{
  "gain_aug_db": 10,
  "tokenizer": "char",
  "encoder_norm": "layernorm",
  "encoder_subsampling": 4,
  "encoder_layers": 10
}
Rows from block 2 of the audio encoder, named by matrix and row number. Rows with one number belong to one neuron. Each number is 128 + 24 x the weight over its row's rms, rounded and kept within 0 to 255. All counts start at 0. Numbers have three digits each. After the name is the row's rms in percent of the matrix's.
# fc1: MLP up (encoder.blocks.2.mlp.fc1.weight, 480x160), inputs 54-107
# fc2: MLP down (encoder.blocks.2.mlp.fc2.weight, 160x480, transposed), outputs 54-107
fc1.18 103:121136119136122113095160107121115133117134140135077113103146087130123129127113146109074078084113140122170124154155126114110102145103104129112124121138130079109097
fc2.18 099:133136132167121123127101142187108122105172117119133117129134157090083119157108094124127113114108126131142138121082176135145112079128158124151118129122111071100100
fc1.19 085:098117118108124118117175137145145114139152118127129137128130127136154166148118179183130114098125128098119124123108104130126173177151115137130115135185088142142174
fc2.19 091:132120119130147151167068156155141142144130127112099156142100124148144100104129116148112134152105096127151133131129121162128117120072153133164141135116154094111090
fc1.20 104:103118143140108129143146118149122141117116118138133160086101127131163151149162135110071169121144146117150107155090126111129153124077109102125109145114155153125140
fc2.20 094:152129118148145144141113130115104169139134116128106127159120134150080128164108163115143146163132165097102140115158134131116150115123139143107087089094127073138121
fc1.21 098:130169129164148116154150134134090135147124105129156112126149136089105147159167132175152111096124128132093159126130135127143150136139133116104091117158134137116148
fc2.21 093:105082120123169164128133160136122118119128130115129147079126146125121143071092104109141184148096168128111137092144166179128117128138131100109145166097145100123136
fc1.22 110:100142103113119120159121120081101135156145162143127140148132135116114126175099144090168103113114123147065139140118125070118139152112117092097129097142123110172154
fc2.22 105:163169115116131134124105087094074123135091119137092098125133104129156129119142156094129105120111101100142084148146170147154105110148149137102094093139101128135114
fc1.23 100:160164129183157110135163110179113182138120096110184147143159161160114141151150123142147098134140154126137138119156141141090129148122149149146163102134138157118151
fc2.23 096:098152077086100114099119106157105094123108134136126146108111070083131108096091130127099110133125136103143134137120148129165168134136162129134103109142164086128107
fc1.24 102:096125119150152141111122142068112104090118114095122119149119133168155140141127120117137104095162121149100126150104123137155111090099136099092165136116138154131132
fc2.24 102:128137151107129144117122111132146142140110123136109128084087123079136160127156116166118104096099117119118146145104108153097107182127154127138119129133138110132148
fc1.25 099:121109097153091092161122114146123095141174148189114142157139116114121076114117132119089128118140139122184082150137112127124105178148159130133112116110154144113124
fc2.25 105:123131165126116145131139122161117109096114150137154142109109140085129121108140087139121092121087132117156126110135109079122122083091103139143091130123103140124150
fc1.26 102:132119160137096093172143089126149158109142155147130135136169144160138128103119144102162140132158154112113103156139093093125148133116126146119130133117103132110126
fc2.26 093:095142134092174140094179124153101115156125163098135109079137141137093114105140160102118155130112137123104081143155095114135130118171063127125173129134134089164109
fc1.27 108:111096090132148113128121127114107116140151102129113145140129093104081155158152127132160130150088129120118117167100080146095139118104102178109107132127135138119077
fc2.27 096:119126147129098119164130146117106124140107130096132112162131124139100140090157100124082147117098100115131098101142151118134132102102153162102104161167123086139128
fc1.28 095:146129100127138131163149137156121161140111116123132116159140089149134131166141149173107134147173121155099102106142137183143100105150174095126121147109136152110132
fc2.28 098:116131164139106132144132120148124158149111134142109137145146170127149120128173133150118145132089136142146192103108107102142137136095098167140138156163141098153127
fc1.29 105:123155142141150110130147122180080083097123116106121086121114138109110123123139108128149147093122099141139081129105165136115126124110141081110133150129127123094067
fc2.29 105:123116153115125086103128148119121107105137160109193100106099122109066108128177106134097108069136110130133154127138167097141144133097130112137084136117136101108099
fc1.30 106:163123145163109151149126129103102099138140136137083132124108144149114151137118131145163136123092120120143142108169086123162131129122136135130119119120109144166144
fc2.30 102:130147117160146125127083099147152131121085067222126162099154093097122103118140134119072139098104126102149116134116123128119135151139108091075143140141127162116101
fc1.31 109:129141098170117142098134137138087078178100134116128116094117107096127112111145132091100128102134124151106118123149096119107141140124162118145089131132148135152134
fc2.31 106:134136122139160123137154149112152082092144126093118144162087147171166101132134114143118163096137144126139116194145142138109148102099156141118102139124158131133105
fc1.32 099:137094106112131108126109147069153152143113141108112079128114154172146150168175100153135160144125101109145115144098141163128109105143139124168138145114107143113134
fc2.32 092:108127146088147110099192124151117130127058132126152139136123130108118142146153113141120148105155117106080150095156134138114132163152095114099108144100106149151141
fc1.33 107:088198135116114153167103167132121153118146122147117161138114139096133128100132113122126123087114129126175113127133134076124189094105131181106104133136150104131138
fc2.33 111:154060149119108143149145117114117152113131125093122133120121114138111116092111186127137088124065096110108136127142153141118118154087100114165131123117120143148143
fc1.34 101:139124161122122132149118155114124163075098171122170131069120168169107154128091107092105164103122110127135115124099120130128141130144134154156127152140111133151120
fc2.34 094:111162093125141080108132097149140104149148133167115156164126094122144126141163130137131142146134105132109146066181127154129133165142127111129147113077131075128108
fc1.35 103:144124138166092124152116086108130158116154136117132136132122134116163118090112109094136160134112107122094122128106131129137101075096130101128135121118140115107135
fc2.35 089:125109156129153118138141139112140112156094103113115087128105126136103133124130134194122084141125118138126129154137142122076149149144112167098114126149100129170099
fc1.36 107:083135164111144143160076157107127103135107127149088131116127126113145149139153192121098127143158077147118147167110104106131140131106125105085128159131108112168145
fc2.36 108:154126120144048183128116102135108107124128125143091091147086129083149147153140160148100110113117129138137120156149121126119096120155110168139126109156125090142118
fc1.37 102:141121111130114140156118097101091128097089126146128134135121115143143139089125112149130057098071139125092118126119108111101107131120118173105086120168135095119114
fc2.37 088:147130098098155124113135142192140176164148097116139146112116091129101138117130130118151092163135118097136141119128114145134125127120160070150154130072139140106163
fc1.38 098:151141166131108108113113110104116090082106095123151149096153139119138103140097106113093118086140120157133098108106101092092127147085127086130126145121142103130171
fc2.38 099:145105089144083127081110149132127162120156121095122133105080094088124148148113146132135151146125135108166184099122138120133166114140113122107128127101093134136083
fc1.39 097:112129115119079145107100056133150131118105128093097157110165140170136154148175073135092159099127166185111131093117129104112162136100139130155115128145143111122125
fc2.39 107:126138116123076155162069174121139127121111113146116133161147141100112152098118127123132121158163131107129150124146157109145118119110098096094117147110079118119127
fc1.40 102:116137073149149154123133100144141111105161131089135128097142105173118178127154120091163136132125126118159117153150106105121128089104129167113162098115105129102122
fc2.40 097:088132148144175148167174168126178145126176172101140117136159137142126141149175172122136115111101098113177109103189134141144099134125136144114153154131126099108113
fc1.41 104:128127175151104122106128097095113181138106132141140116084130121155132154120144140128125125133088079139125145134099154073116123097118086097118134106116095129081152
fc2.41 109:118146175157127117168141133150164119138064150121121131127093090088177181111134138127102132108148131095056157129130099143138121113108125148162146095114109121098105
fc1.42 106:098131088138130110136111132130155140172115131133143141135086140107164139110120098127149116101109127116104082118103074164132142074143116109068150109119112107101152
fc2.42 094:124141101110151163127120120109124146106149136106098128128176111142086167168155099090110122153139158094102128121156139123164128121165111093136116151112099129154076
fc1.43 107:129142108121174146140103162151114090138155101147138096133142169134110111148115115130117133123127126167122078116069137149121112115103148086109154160158123145157100
fc2.43 106:129100107127108102152099114134119118114112131098108167098134130138095086114164157111114127127083150100137112151104113099149132167124125129131129112124097095114128
fc1.44 100:171151101163123168104164111106117114124154136112121124119146097122157124136191102143127123090122128151152117156106111100090141119113144131096109106107161146112118
fc2.44 094:107171078100120142112147121107101136144115064104128139147088151147135131148157100137107120119150139119142133129155141133148121126101140134128107135071124118137080
fc1.45 091:098167123127135158172155134101153083131159122104116128124103142106131143127129120120093134130164149147162102125131179179099147147140121118134117132177114133127174
fc2.45 092:162087116142124088119119072133116149128090102123116144126111116179144106107151134144131153129144124123138108113088102076116109095111143072152118121131099126138123
fc1.46 097:143133111150123130185121114126168113134138082153121110128115135124116131132086138117153104160146113090105112184148103123138110123070128114162178125123108145118127
fc2.46 117:139161116085143144151135170118163129136132156153108109136140164137133118112138111123110134134094164123129147168142121111121132122151111104154094149117159128120129
fc1.47 093:130100093103148147142104100139140127088165139097079104122097101148118135131115123121092127116136138078096113140140145107141179102134092147115148106096075148142145
fc2.47 099:185129098101151113093148125114122121161164125123078105123136132086105138132061126110140081107135182103133116147115122139113138152113113200147150150149152108185145
fc1.48 105:117105119129152141114151138171093144127103162146115082157124099139090117123092147147138142129142117139120173135136149095094153103138132141127136119171206102126127
fc2.48 093:160139140111135167166149155084121123115140097131103119123132118133111131151151085137107108124109123111130105098142157142121113127133123130152127162113116156131167
fc1.49 100:117126141149105145114119101097117116100125131085116120111159163147105116156158114110128135059111075121104128115113110108114176108146100131116130088131107121108128
fc2.49 097:120141128086095108111124127195108120127126128178134103104113110134144172158134113180137136093131092125098115122108139108110143132150101100109168108111142088138122
fc1.50 098:122167117143148128120088139098089109116120116115116155146176123108135145093056117118158152118142170123117086143122117171142143063121123085157131148146163125104141
fc2.50 092:110128113119149137125097123205115114137111109085129090124140133163147147120137112170077115132134142113111135099139124102173130133114106193126144120152103107109110
fc1.51 103:099144132132148115142155094092116163100129098194121115117099129092095139175156127151149166133129108120069157129150081099122122106134145139072128114098142125126134
fc2.51 112:128097068104150111146134130127129130101131129240128112109106125118122128093115115109144142114111141104071123112106130165125085112136120121180139112135123117155125
fc1.52 104:107150123182178101119135111100145131100120084153151106103103149103120127106159112094082125097138140104100133146106148161130111128166167149108147146117142100088123
fc2.52 109:101122128142095156129140120110121131177102096121112126126118078114121164104142109090140084152124101120139196132123162086140145118093155171112158129098119141113098
fc1.53 109:144116122155126167120144134139142088172094151146104089138095116095115125126095144152155113084074092139121106107152123149110161163135143102089127098094138149105173
fc2.53 098:104160087125153064103124159121145142105182132147132113131129131119135103103136121091106173150123133080126097168157177124141105103135146145137111170134127137186106
fc1.54 093:117149168129124141094118089115132102127138114144088139160173130131098154124161146170087163178132133136165127108107125127100166106136106149162138138113150119110112
fc2.54 099:120124134124127140152117155129112157126145134135105142124160170123086112100150096124174101097162167094129071179150151100119097106162111121111105080115139119162176
fc1.55 092:105141120102132091118109124136130110101124116113145151118079140117143119125120145127145135131123141139083134149066128104105124142138134129136122108166135173121122
fc2.55 105:134154123143106131108103104126124105147114146121158144138128129154128130087091111145138118157173110095143129127170116151143134118100096171125102096094144132136138
fc1.56 094:105168184116170135138166128071123178146128069106110114150141124168112155134136167142121180089156142139112152117149087158128147112161127145146110175170107121096145
fc2.56 106:119156121085130113152128137163168116129078114129135168180150135132160099084111181144130131147133142135163112137123135135151125145093143124151104087133127140133140
fc1.57 099:189189152145126071093156156144135100097106107117118110096097188128079123124136139154156099108122106137105098128146112118143147125141159134153096160120165086135127
fc2.57 098:157120077157152132135145127118112120139101148111161127141155127108114125162122113135128127137088132154120119105101118119117091146149164131084156112141146107121129
fc1.58 096:113159158092122116099135121165102112116098096109123114149135147124135112116127136144109152124131163138100149086103131126092158118132128139154127101163165148067115
fc2.58 102:122115107139103111132109153105117099093140111118098145136174138087149165139148128106124129147142184112159143104135134129153097117168125129161113083133105093154166
fc1.59 098:110120105140141129172091110126127130125164138160140114123107110118157087158136136148126105119167122125219062111117132146086134160122109122103103093115151116132086
fc2.59 099:130138144130115117147109155120115123136135113139133148119122156108107167077119121136131143138094127235126167130149116111118137136144140132115169112169096133082133
fc1.60 099:135147125134085107175135112134123127121122127121154136120154156101146117137158125149128153109108152156099110131134135166170149109098133075127144090158118084136122
fc2.60 094:152074155126155131154100114101115073108118127139094125166095113165104130138099161132114098167127095118150119130151127080105128137161118145134097146112094146104172
fc1.61 094:126089101155175065113157071077163124083088154115119098133143134124104125113152119076140110127155126095159107146094114125096099091176124112137139131127113152118131
fc2.61 095:135133168100109148165104145131144062164178129118107127133093111105110144151138146121127159137109129149091104168168176141117144147067170143112129111135139099128159
fc1.62 098:121117119161138102159162159105167149137143165111164110133139156136153091110110103103153105140121119157133134112134156076148139114125156125142129108120125140152119
fc2.62 101:144124154108072139118079110100057097124090116153095155103112125098103157131157149129122124107112104115134164130126122140109085168142114124177179153125137115125130
fc1.63 090:135140149119139109123127184133103119102104112115126120097134111115067128160122098151133154115148079133113170149154095136145172158113106099155103126100110120131094
fc2.63 098:128093122158143146114110094093140138152102079134133122100128150127154134121182152137116149088154184139121109126126109146135091125135120104102140137142144137112118
fc1.64 089:078110106169110150160093124078179107112117163122110117115097139131153182116123134102113103093135131104093121141126122064130135096087114147127096124105111123121133
fc2.64 090:129151152126156150120116143080128131152108082103142141152176085132098129101094128136129126101158153129144110157101099139099125125133142125161111111139094111097173
fc1.65 109:140113149137141115165124113158117118119144114111142085108132130185144101146133121131135124121121165140102063108100125085123085108145129100130149136109130132064157
fc2.65 094:155119097138107109116134109152118102098117128133184097107099109109154118121119109111138145128114111111176156111144087136164135112147096150122135161150170074102103
fc1.66 093:130106135113099132128153172126105132127157142127090166104079154106107152132121176142110122098134115147108090096137151138144114143101145168128146149135155172136142
fc2.66 104:143116117113088113174105128115115158157128103131113120172172165120127146136142145093197150166139116155140121125106132137114132081147111125114094088155133134137135
fc1.67 106:100125132152121154138124158088101142109158171193136144140132115146138131098127126142083122113134102110168112087131144134107112158119140182140096117144077156160145
fc2.67 100:139134131127173142150143130115174129102132065230085102113119132119172138148132114145142108127104177129154121097158118124108116112101133149109137161173108121146132
fc1.68 095:130166122089118143112157126085130116109157084158109117130129137162112098108126169183103200128136123136133168120167133116141118113128125105141141153118145137165139
fc2.68 104:112110093110146120187105150173156175169107121128149134119091136094102164124169121103116145150129169147163104134085139149148114116121086134096138145152126156142117
fc1.69 104:096143118119130107149120109091132146165098142088130126141137153107095131144127131143097151094120124116088163146149142126144115149117131148133145116145072128107114
fc2.69 102:154060123166148151134102159185150062117137107116142120135091130134106105086080141139135109105128138139118059107120128091133128113108135119161126148116129107147095
fc1.70 106:124093129155124105125107120152096140104149110148131111118113102143137131128107147110133088111143113110162136139088120155144151130106119063134145136164136155129110
fc2.70 099:140144142142162138108128115135134092118114098131114154093133106134143165118147139123127101150112149130094118151148089112122095136132099133093087133165168126168088
fc1.71 104:119133096144102058135079108110135108128121142108116086130177162137161118110107130117091158130146107092115171068137120104131145136134118105112171142113163176148103
fc2.71 106:133145137110134128103089119121138122176157124154143119130129109091093158136115113122103108096090094124105162106143110113155102148086128146160150183113128150099097
fc1.72 104:110116091159144129142116157086103160102099132167091107211113125100152108153147079108117116134133124095172104085128120150114099125182114122140128134124115162107181
fc2.72 098:154133126129115102093122113128144080158124082135094160089102146152128136128158124117157144099129142117116067156138154150120131093099141127098156168126114113124078
fc1.73 100:124134158156100100103079181121103156118129111116087103118126105141142152099154128131056123086143158128109120084158116115107098150117133154138153109123142154140162
fc2.73 093:112161100113142130144163061145123104094081103131121112159138147156111144145105111139175140129141140123101147093082133134135135103117094093097087176132122096117124
fc1.74 099:150114145126092175110087144129139095126145133127136130103074126141121156146122096101124092141119098120141107095142116133126107152122105123096149115086158162129145
fc2.74 090:126159079107122119126178161128114160125145129120141111130169122095091114103141110133116188124130169136150096127129149102121159047137167133117099093170153062107128
fc1.75 102:099150160114166104150154129114137142147134095154160100135101154120149133130122122109101188145150129102159102094151153124157143118132196118158150140144167116113117
fc2.75 096:121116122105138124106118124137132157145123121109061143132128086147132157107130148076115130095093147116074109121139141163143099093127079113146123124137091138169137
fc1.76 106:069100164160119137105088100108129143141060148150117102112130080126097135092135152092135170119157126129149112116155116142101167131142150131143153155142164102101158
fc2.76 105:159150141105134084136099132134083084123100140117121118121155142101093123142083147126137109116134131132128154179112124176146136119131113153105122129128116075100127
fc1.77 103:100129111125133086127143136138118176139093100118128118155127135159153134147088107158178108101126085147117077129143130153111138113154155130137141110143110106146096
fc2.77 103:115122116096139156132127132129103094121164132151133139155132096109096087145132127100094135087127132146128130114143135096155123118093119127170121186151116099126146
fc1.78 111:086089138135149115075113093146130113094088106116126086115082140116116087143114160116129088101095105152145098134097100137100131089118123151142145147099097128093148
fc2.78 089:161164144117159124108111119150158115116205142142165130082111125117140142132155140142159166095122129134110099086117161120097133130136092146151155123117152132160097
fc1.79 098:097106100116138134166120100105154151148123096079121096125148141096111113134169204169094116168123116132136137144154119138103127136138085154132083132128124109155165
fc2.79 099:121079115127094186125111134151147082131124146175105112152072144158143106146106145132121114117174142096096120159117088137137131126147124149116127120123089095130129
fc1.80 104:132146187135125129113118130134163142085152131160123136157149127169144146133126139159144153102160155145139142150137122101145098125130125187135125135102152146117100
fc2.80 099:110070156149141169113164129140120112129108123114123139104168155124124080115124145137116124139107135109148118139122153147132118121178074079162109107135112111105145
fc1.81 099:142119141133123142125108143162115141090112094143135144136129139134111133128171113149182137095087088133127126075082104038128156138090104129091092114164134122130107
fc2.81 114:142110109167114090091127138123134171143100124137124121107094086127133120094157155146110151142104079141136116110089170131105138153121115124102126145088130057123154
fc1.82 100:123127104101096142126115118097104132134111113115100122130178127133137171145118145094092162139143103138106118109167119130140132116129101127139121101127113094128147
fc2.82 098:098111094113118145097121125138162152113130114171131096094112100136097104087107134129149103104165134125141136112105148149112104155149115088122136110129130097149126
fc1.83 104:111176109090126140094117099114100088105105082161104111158110105134148140128135103132169130142105155145126112157134116141129122120101114144082127103138157087083115
fc2.83 098:147079157137121137136185087168114129124143128142127150124109113143083109118140124128144117129092111114122169163157094156165142143113124148168139121119143104145136
fc1.84 106:165115107137110095138079095109110121096135121120152108129128108077123140131145129121090123120162147093087119110138103102143107110096146094132142123095107124126126
fc2.84 099:086147110110143108111141164131129133119146168148125147163133126121150148106129138164111096114131109136168152156163166147103115145122115120127164134113118112153167
fc1.85 107:165110130121111159143068099141135109133111120148103135115146126152135138140111126123103098089100150179107103105099189108072128136135140141126150091116119124110114
fc2.85 101:122116094111125091082104113134143148131124132132113107123090132124103157105128115116138159130127136096092121131118103129175131127148128124110141172134116133124125
fc1.86 098:136107146122165102135141106113085195167146099115125144145151093170131112117126156110127136143120068110108118178148118110080110093147089108121139136138119122095119
fc2.86 092:106174112146154153145110134128134089142100151141113059143156093092102112143113081142107108119136184110131153121135138118123136188133146153124127141131125149156108
fc1.87 100:112128141155130176132176113128127171171133088149162145108150143099126143108125086115120161117109144157132141166114126117166166090099163136082126125130134130135137
fc2.87 108:124142111105114108083103147131133119121117165165120132118114122126143111146116165104128152145138112083160174134175157163139153160165083133130107122112146113121120
fc1.88 099:112180141112128126101138130135117128147118150094075121151118194124105139097101097124126139156139114116113140134167131152128143089130157064143112107132094124144126
fc2.88 101:154094131108120131116127137185169141109147098149194117133094136140163081130151123105145111131124153121140211139098113101111123144108130125118114146121131130105140
fc1.89 098:163175103138111163119104099149095110154090105144116140096166118115127103146194134147114141133143135101129089130101111146099098121134128134122143114144146138173156
fc2.89 083:117154136165129153131170165130173185111136140116140114185157114092105127096112183130121101143138106124162134114131160122144114134139138114138137175156140145125139
fc1.90 103:144132109133140080181138137135105108106125143142098126177125126111096104166131103126149100108115173158080090130098127123117152110089159114111124125147085090139102
fc2.90 107:103180127126164092152130108133125111138115135141084074110121131128121114133130140132118126119118102128132134111133148148145085124125085161130122120134090121194119
fc1.91 116:123141118145119122152079155128126135131117150112130091123145150122121146172145162101114109121148086116136151091125128142133148126127116104109136157120152135205158
fc2.91 123:130134147140104129109159056124103168134174113133134114126120124127156129149120160148099118112109079118086115135115145117129109142099103135114151145151124110138116
fc1.92 097:139145133128138163164141083146122128166138096124112162117109126163124134145096132147131131164111103112131146165131125116121123134174106149147152124115074125111087
fc2.92 099:107127149122150097112109147117141063148146169122121113131096135109145095159138111138142136125128155152145116136087174151157192127074129118098111142134170116131112
fc1.93 104:096148149159134126114106134128148155105138170131109085115186171130119082090133163120120139115111149142111128156072142112118192096134136123157130155076104123142128
fc2.93 099:147168164138130106131140098120143088154140147113142183133116107128101152134108155064145109136149141140108106114129151127113095158168128133153113130099105115123146
fc1.94 108:099170133126086114132149094163115131126135126132103089141107150137105126115151115124147142120114117162131118162083119158115110141128126145141078127157086107112151
fc2.94 109:129099118120167135132135136154131110097117125127153167097095063131168152148116099140102134155097129116146141135141115153149155122105149134142127167130147153122121
fc1.95 094:151125086121139141132108101104123129162216143155156183150134164110110141125145135118113131120127136140130125154168130115121148116143161149089136127123183150137126
fc2.95 093:106141139094136120128146118136120122141117141125074082145146093144122120163157131131164095132157101175172136128105135117134121153108135160166119132088122108096136
fc1.96 097:083097133139120088111095141098133105097141152109076114135141137121124169112099102138114127119122147123107130093119124111145153110136144098150100158153110111119118
fc2.96 093:139152120119178151140147114179145120163141175114190143162161155153115134114119161119112063085158125109101121120135092103128109122096137159092105154127138162088136
fc1.97 108:132117095135114144137129110084114090123092109142096132102110120111128120120113099130117097089139125135164146142120126090123178070143111091110102118121104125130142
fc2.97 082:167114123162144135175139119123142108094124091136168091119108123095101103140100181135121111097167156143139100116136140119128087123079121159087136173101151111111131
fc1.98 089:118158143165115123158130122155122138118148123145153141118133104123090190127139128152084113170153103119134124130077112141143095140129126117078132100103130137139143
fc2.98 090:129118088120153137145095114143163128115099112133170137114161123145133130100132132142150162153132074141143112074108123112116149157091120186118118140147146197139143
fc1.99 101:116141141106146127146120115142162133108112134103157127148137140141117156113122134120137163088136161157147135123151126170130119170121145162133159099172134103129126
fc2.99 100:141115078120092131108118136156162117070130103110153163079132100111130126126096120108151103129120099119131109093115133102161148139142139127145111144098087151101116
fc1.100 108:126118130130089133158148112118097113093167109115144091099104108084114146127139122110057134106158119126153110124157140098106109091139164146125098118099147160140108
fc2.100 090:124134127092106152160117153092129139093132201128064122156161148150120139152125099096137087145111147077103124141100133147119137137138132106154163123117120179135138
fc1.101 096:151150115152145149114103125151132113066087126127095150127136105127133134145122105159147141125143132105098134157122140149085133138112099132197108163126114117129131
fc2.101 097:111105119115126133134154118111145144150141115140162115121150165175142108106149194126094115132129132152152123122120144130167129106114148133079147134158111088149151
fc1.102 085:134112201134120155143126109112145137105135157082104109134123123139127112103151090141083162121116129131129165131125171097107101136171125114091103146092146173091115
fc2.102 094:150171087118135138146141156129160082135124149099146138154153120146104157130120129150116129138148174094089053096133113158152102123097118148126109119177125150147170
fc1.103 089:087098146109125120128133133158112128110145140134161122122159107187139153094150113107087185127190102142106164118144068100109169135156135142118124146129111088148102
fc2.103 102:119139138163155085098131100129149129132118116086121141141107119119135094122134163136120108119114169121150103094130127196127090105134094085141151127127131142126152
fc1.104 111:138121086120102059135153125122133120100127097102078081120138114147109106121116108103095086080106123124146114150126108108111092115130106141144156114118167163142125
fc2.104 094:154134154102115130143140104081107126152183152114116128169114140138117135157143130153167154107113156112133150085118124097151113131141153170120131113169144115155110
fc1.105 101:078142080122149109118161137135131101144155107079110109143139118098119116144141137194136118199095099143122120100090135129131153124142125139136123026130117133159103
fc2.105 111:155103169138180129106120155111134123168127108136139143088173122123120127123122141139152137141107132158154156127094148176117107110102135173159135119101110128115128
fc1.106 116:137138125118137153159108163101128091086132126119140110105125127137105158148149167106110144104157075109141142148129106135139129128117160126095146127081136139189158
fc2.106 110:144126172111111141166164063093061110116129142104136104124130144121122136127146134123094141099095093143116143102140105127112130113092138131141191119155126100121104
fc1.107 093:124121070168112170106177133128085110117151146114144135118150155142161142152123068144120069138117104158078113122115117118085126186098133137131151160125137158106087
fc2.107 094:096117135100136112172111073118161168149122167135125131126125119123072109096149135129143163131125142134142094117093151123152102142144158104144133094129089119143110
fc1.108 096:105110080160121143121104103111090109074107084129083143166162132174127126136117141130167140116101128139138092132150098110138104096136097117118130092100167104140097
fc2.108 093:128141176103099134131139118160163175151140154137138087122115119156088111128116161174110118116150110149075144126131144125119121131135120097114104179107067126155158
fc1.109 097:097136155123147114102131117128166160150100163129087120119092121160141139116118114075117144132125118112122118118130141150079145071122063137140132077133138174096116
fc2.109 095:105104088146079157134112129091100119094116157114110178127095163096127124129155108120156087104110152164132115127110130134088089100100126115091104108130138118140100
fc1.110 107:126137130127115118154102111101143138127105133137059124121107165158093151129165118092109100150151138140155097120146122136087126126133117156104129128142154107094144
fc2.110 110:129156155085095085102115076104120102120137110145088140146137084131101143121081158136124129135156138098121105134178126144153130180172158124116121102139119105126080
fc1.111 076:084151108089113107129124147151090174109117160154136117097117128126138103118098152139104167127147125155150130125148185098123125128095155107134136134142166087113164
fc2.111 058:144087118125162112111117101106157075149131095125096132148115133113151145140150091108146106129115135112088142128111048161108121112133120164106109114108090131145091
fc1.112 098:159129078120070126133127152088081165143188086097115094156129110142118132123104101149154108124101134128145096118148107106130158143129148097114126134120151152131120
fc2.112 083:145136141138143106145128094131144107100093167162146155108089138090124144132140114144146124151141116133109139103078107126122091077121148140125182114129140107121114
fc1.113 092:107157134107159104117150115148094065123164169104152147143112147142153152134118151134113135093131159110114139129128129114106112119166120123151131088098102108186113
fc2.113 097:099134149158113163114113128110097137126114110110109156123144126090129118132155108107132137168140131090123133107117114110143136119083114126150175108104164132077125
fc1.114 093:132133113129106114168117147130136137151165112105123083147137134151176135157148148128142157132162156101161151116127092139145152128112108133111118139134140164129154
fc2.114 109:108103157167098137110132091177100115124060127157113160109120111109159090118142141128124111136125101160114086161114172087089107175158126108150125125076122121137126
fc1.115 094:191134157151132139165149160144128173145129116163147180151120142120082160126119104167145150144111150111132133093140142151097120087160119159133144146099166173170123
fc2.115 101:162117082136115122107144129106092130079128130150127157117158118095164109134111099167115155136114091134157114173072153120154137134094194121181121150134101107117100
fc1.116 101:087148129136118105120097111166121112170092140097146131122107154165066147102138149097083104137117160090128131118124130113092115164108133111118123107146119137125130
fc2.116 097:138146172100133148105169109092119176111160151125112125151121097097135106097138148148142160114165114109100145144137134142178115087120117122167094151145151128115131
fc1.117 104:114131087124144164097134127110135117100141083128102172158108110139107134149127124110068108166088139151116146147103122101157134157186148135080137128144160092117127
fc2.117 106:138139176098164113158157128125147127132139122115169091117153099130116104149122125094170154152055130096126091080169111102141124158101165128162135126084117104125144
fc1.118 104:123096123177130133140098068152134119136122110134097115092118121110127123126096091115084102118100118144128140119096131146145161145110105152107130087095114114116138
fc2.118 103:101185129105110131114158149127131113119132118108142173137089093133138123130143150125084093112125154118121066110156080100143100135124125112109112168119134110100088
fc1.119 102:154132139144127099166061111141093107166092091086114159146118124152127134175107117156085128163150122097093132121099158158123131156116103112096159129141122155146127
fc2.119 099:121124113151129122150156142093134145096163116113177168146144123103147106088118147131112118104120072153112088162131142116143144122112168115133096168137091111094117
fc1.120 105:139107158124142056132092084140113108131125132134150093120131120162154110163124114105154131151132124159153092085095092105093103128110132105129174087116106083131136
fc2.120 095:140125181146141103139121140109130109143156149115107149123134111126103139130100132145157109119136139096105101139160149090136139116159156145116141141123120112110111
fc1.121 111:095118099100121087132122165118145151151122104168098093140134087150097148129075153118134070117139105094123090108155088140105117128139111155113170084129131131099102
fc2.121 114:129099114118117120098110120124118127107123130162050141157131134138126141125162117128176144119142110117133141150176149186140138117155142124151125184092135125150110
fc1.122 095:137136133151163106143159095125104165094120112097122100150162104169101109095150113151148106127156116122149088119088120124088147100149135135181142153104145098117131
fc2.122 101:088142093108123167102128119134129116144133133112106136130125138135155143190132104101073128127147111168126070120130147110121117135078118160098108140099101132113143
fc1.123 099:116127118138155142103122117119138117145161122121113103146132089086123174075136120109121102151135098146187142129084162106095107118179089135080138156114131138154150
fc2.123 100:119143118147114104107100115113111167162137121098132115130106108136117126127126149126113161108167140132120154099121151145101129143107129105143132152071129096108114
fc1.124 097:106096137090123123139160163116118104089161103143114161132145105126128144136123139093085147135179105149159108112147078125130122138098158115092140157123150130150122
fc2.124 099:154117093129130182090107088147100118107135171126114141129124133126110126131139133170128136115112139165133102123104121106128109151155127141118126105140135155131165
fc1.125 101:121159135132121140093130100143130129113166141106119116159113128113116145128123142116127120099165117112155114118138151139092116122161131114129117125153140136099090
fc2.125 099:150124082095095131132133142106094164140102141114157098088113141106165147115169132121133099140113142177122160108111155097117135202110134126156127132076138122150145
fc1.126 100:140153116147150108108150116118126177110178122141115112113135159139089145106119093160168111147122130154118102118130091132121168092116139172112060104138133111119104
fc2.126 102:204161113132121190158185149143157102140126152112133110113117114116137123118097167142100161121157124088112146077140110117119126108120123126143104118133112102149156
fc1.127 095:111143127133110113090150106123132119122101126094110111112122157149102172097130105124141121113148121140112139145114159122049139103134089120119129088110099119134130
fc2.127 097:110134107111155158182160127071151165104144109139115168129097152095104104067131094100172163121112127134159161140123136160145176102149145095107135149133101148118151
fc1.128 104:147139137105130108079145169121100157114197104096112109128109122140164155141105129132114116117156136168099133178109114131115131137152111087153149125132136121126117
fc2.128 089:131102084135100140145109102111070116142084136115138120141141140155143134103126104141106105139086102186121129108133135126174102149091097174065115162124092115097129
fc1.129 104:106092118144132191164130098144122123117157131126160134119086102121135122136147075162121151135186141154161141130110154129114136105154149131173158112106132106116135
fc2.129 105:172111114123160131136107112135101135127140140148164092128127118145155101129137146147132106083119118149130113118124103101146102151130117139064114155159132121130130
fc1.130 101:151115137116155127124147155147099091136141124135158138151142142099132097151110097152129075118094104160121142106101091148141124148147168147087109164147114091139151
fc2.130 101:147138116149180104105124132134117155122093122143103155104093144116093119097137136090132164140159151115158134127165157151146135123159138119152142115160125139146124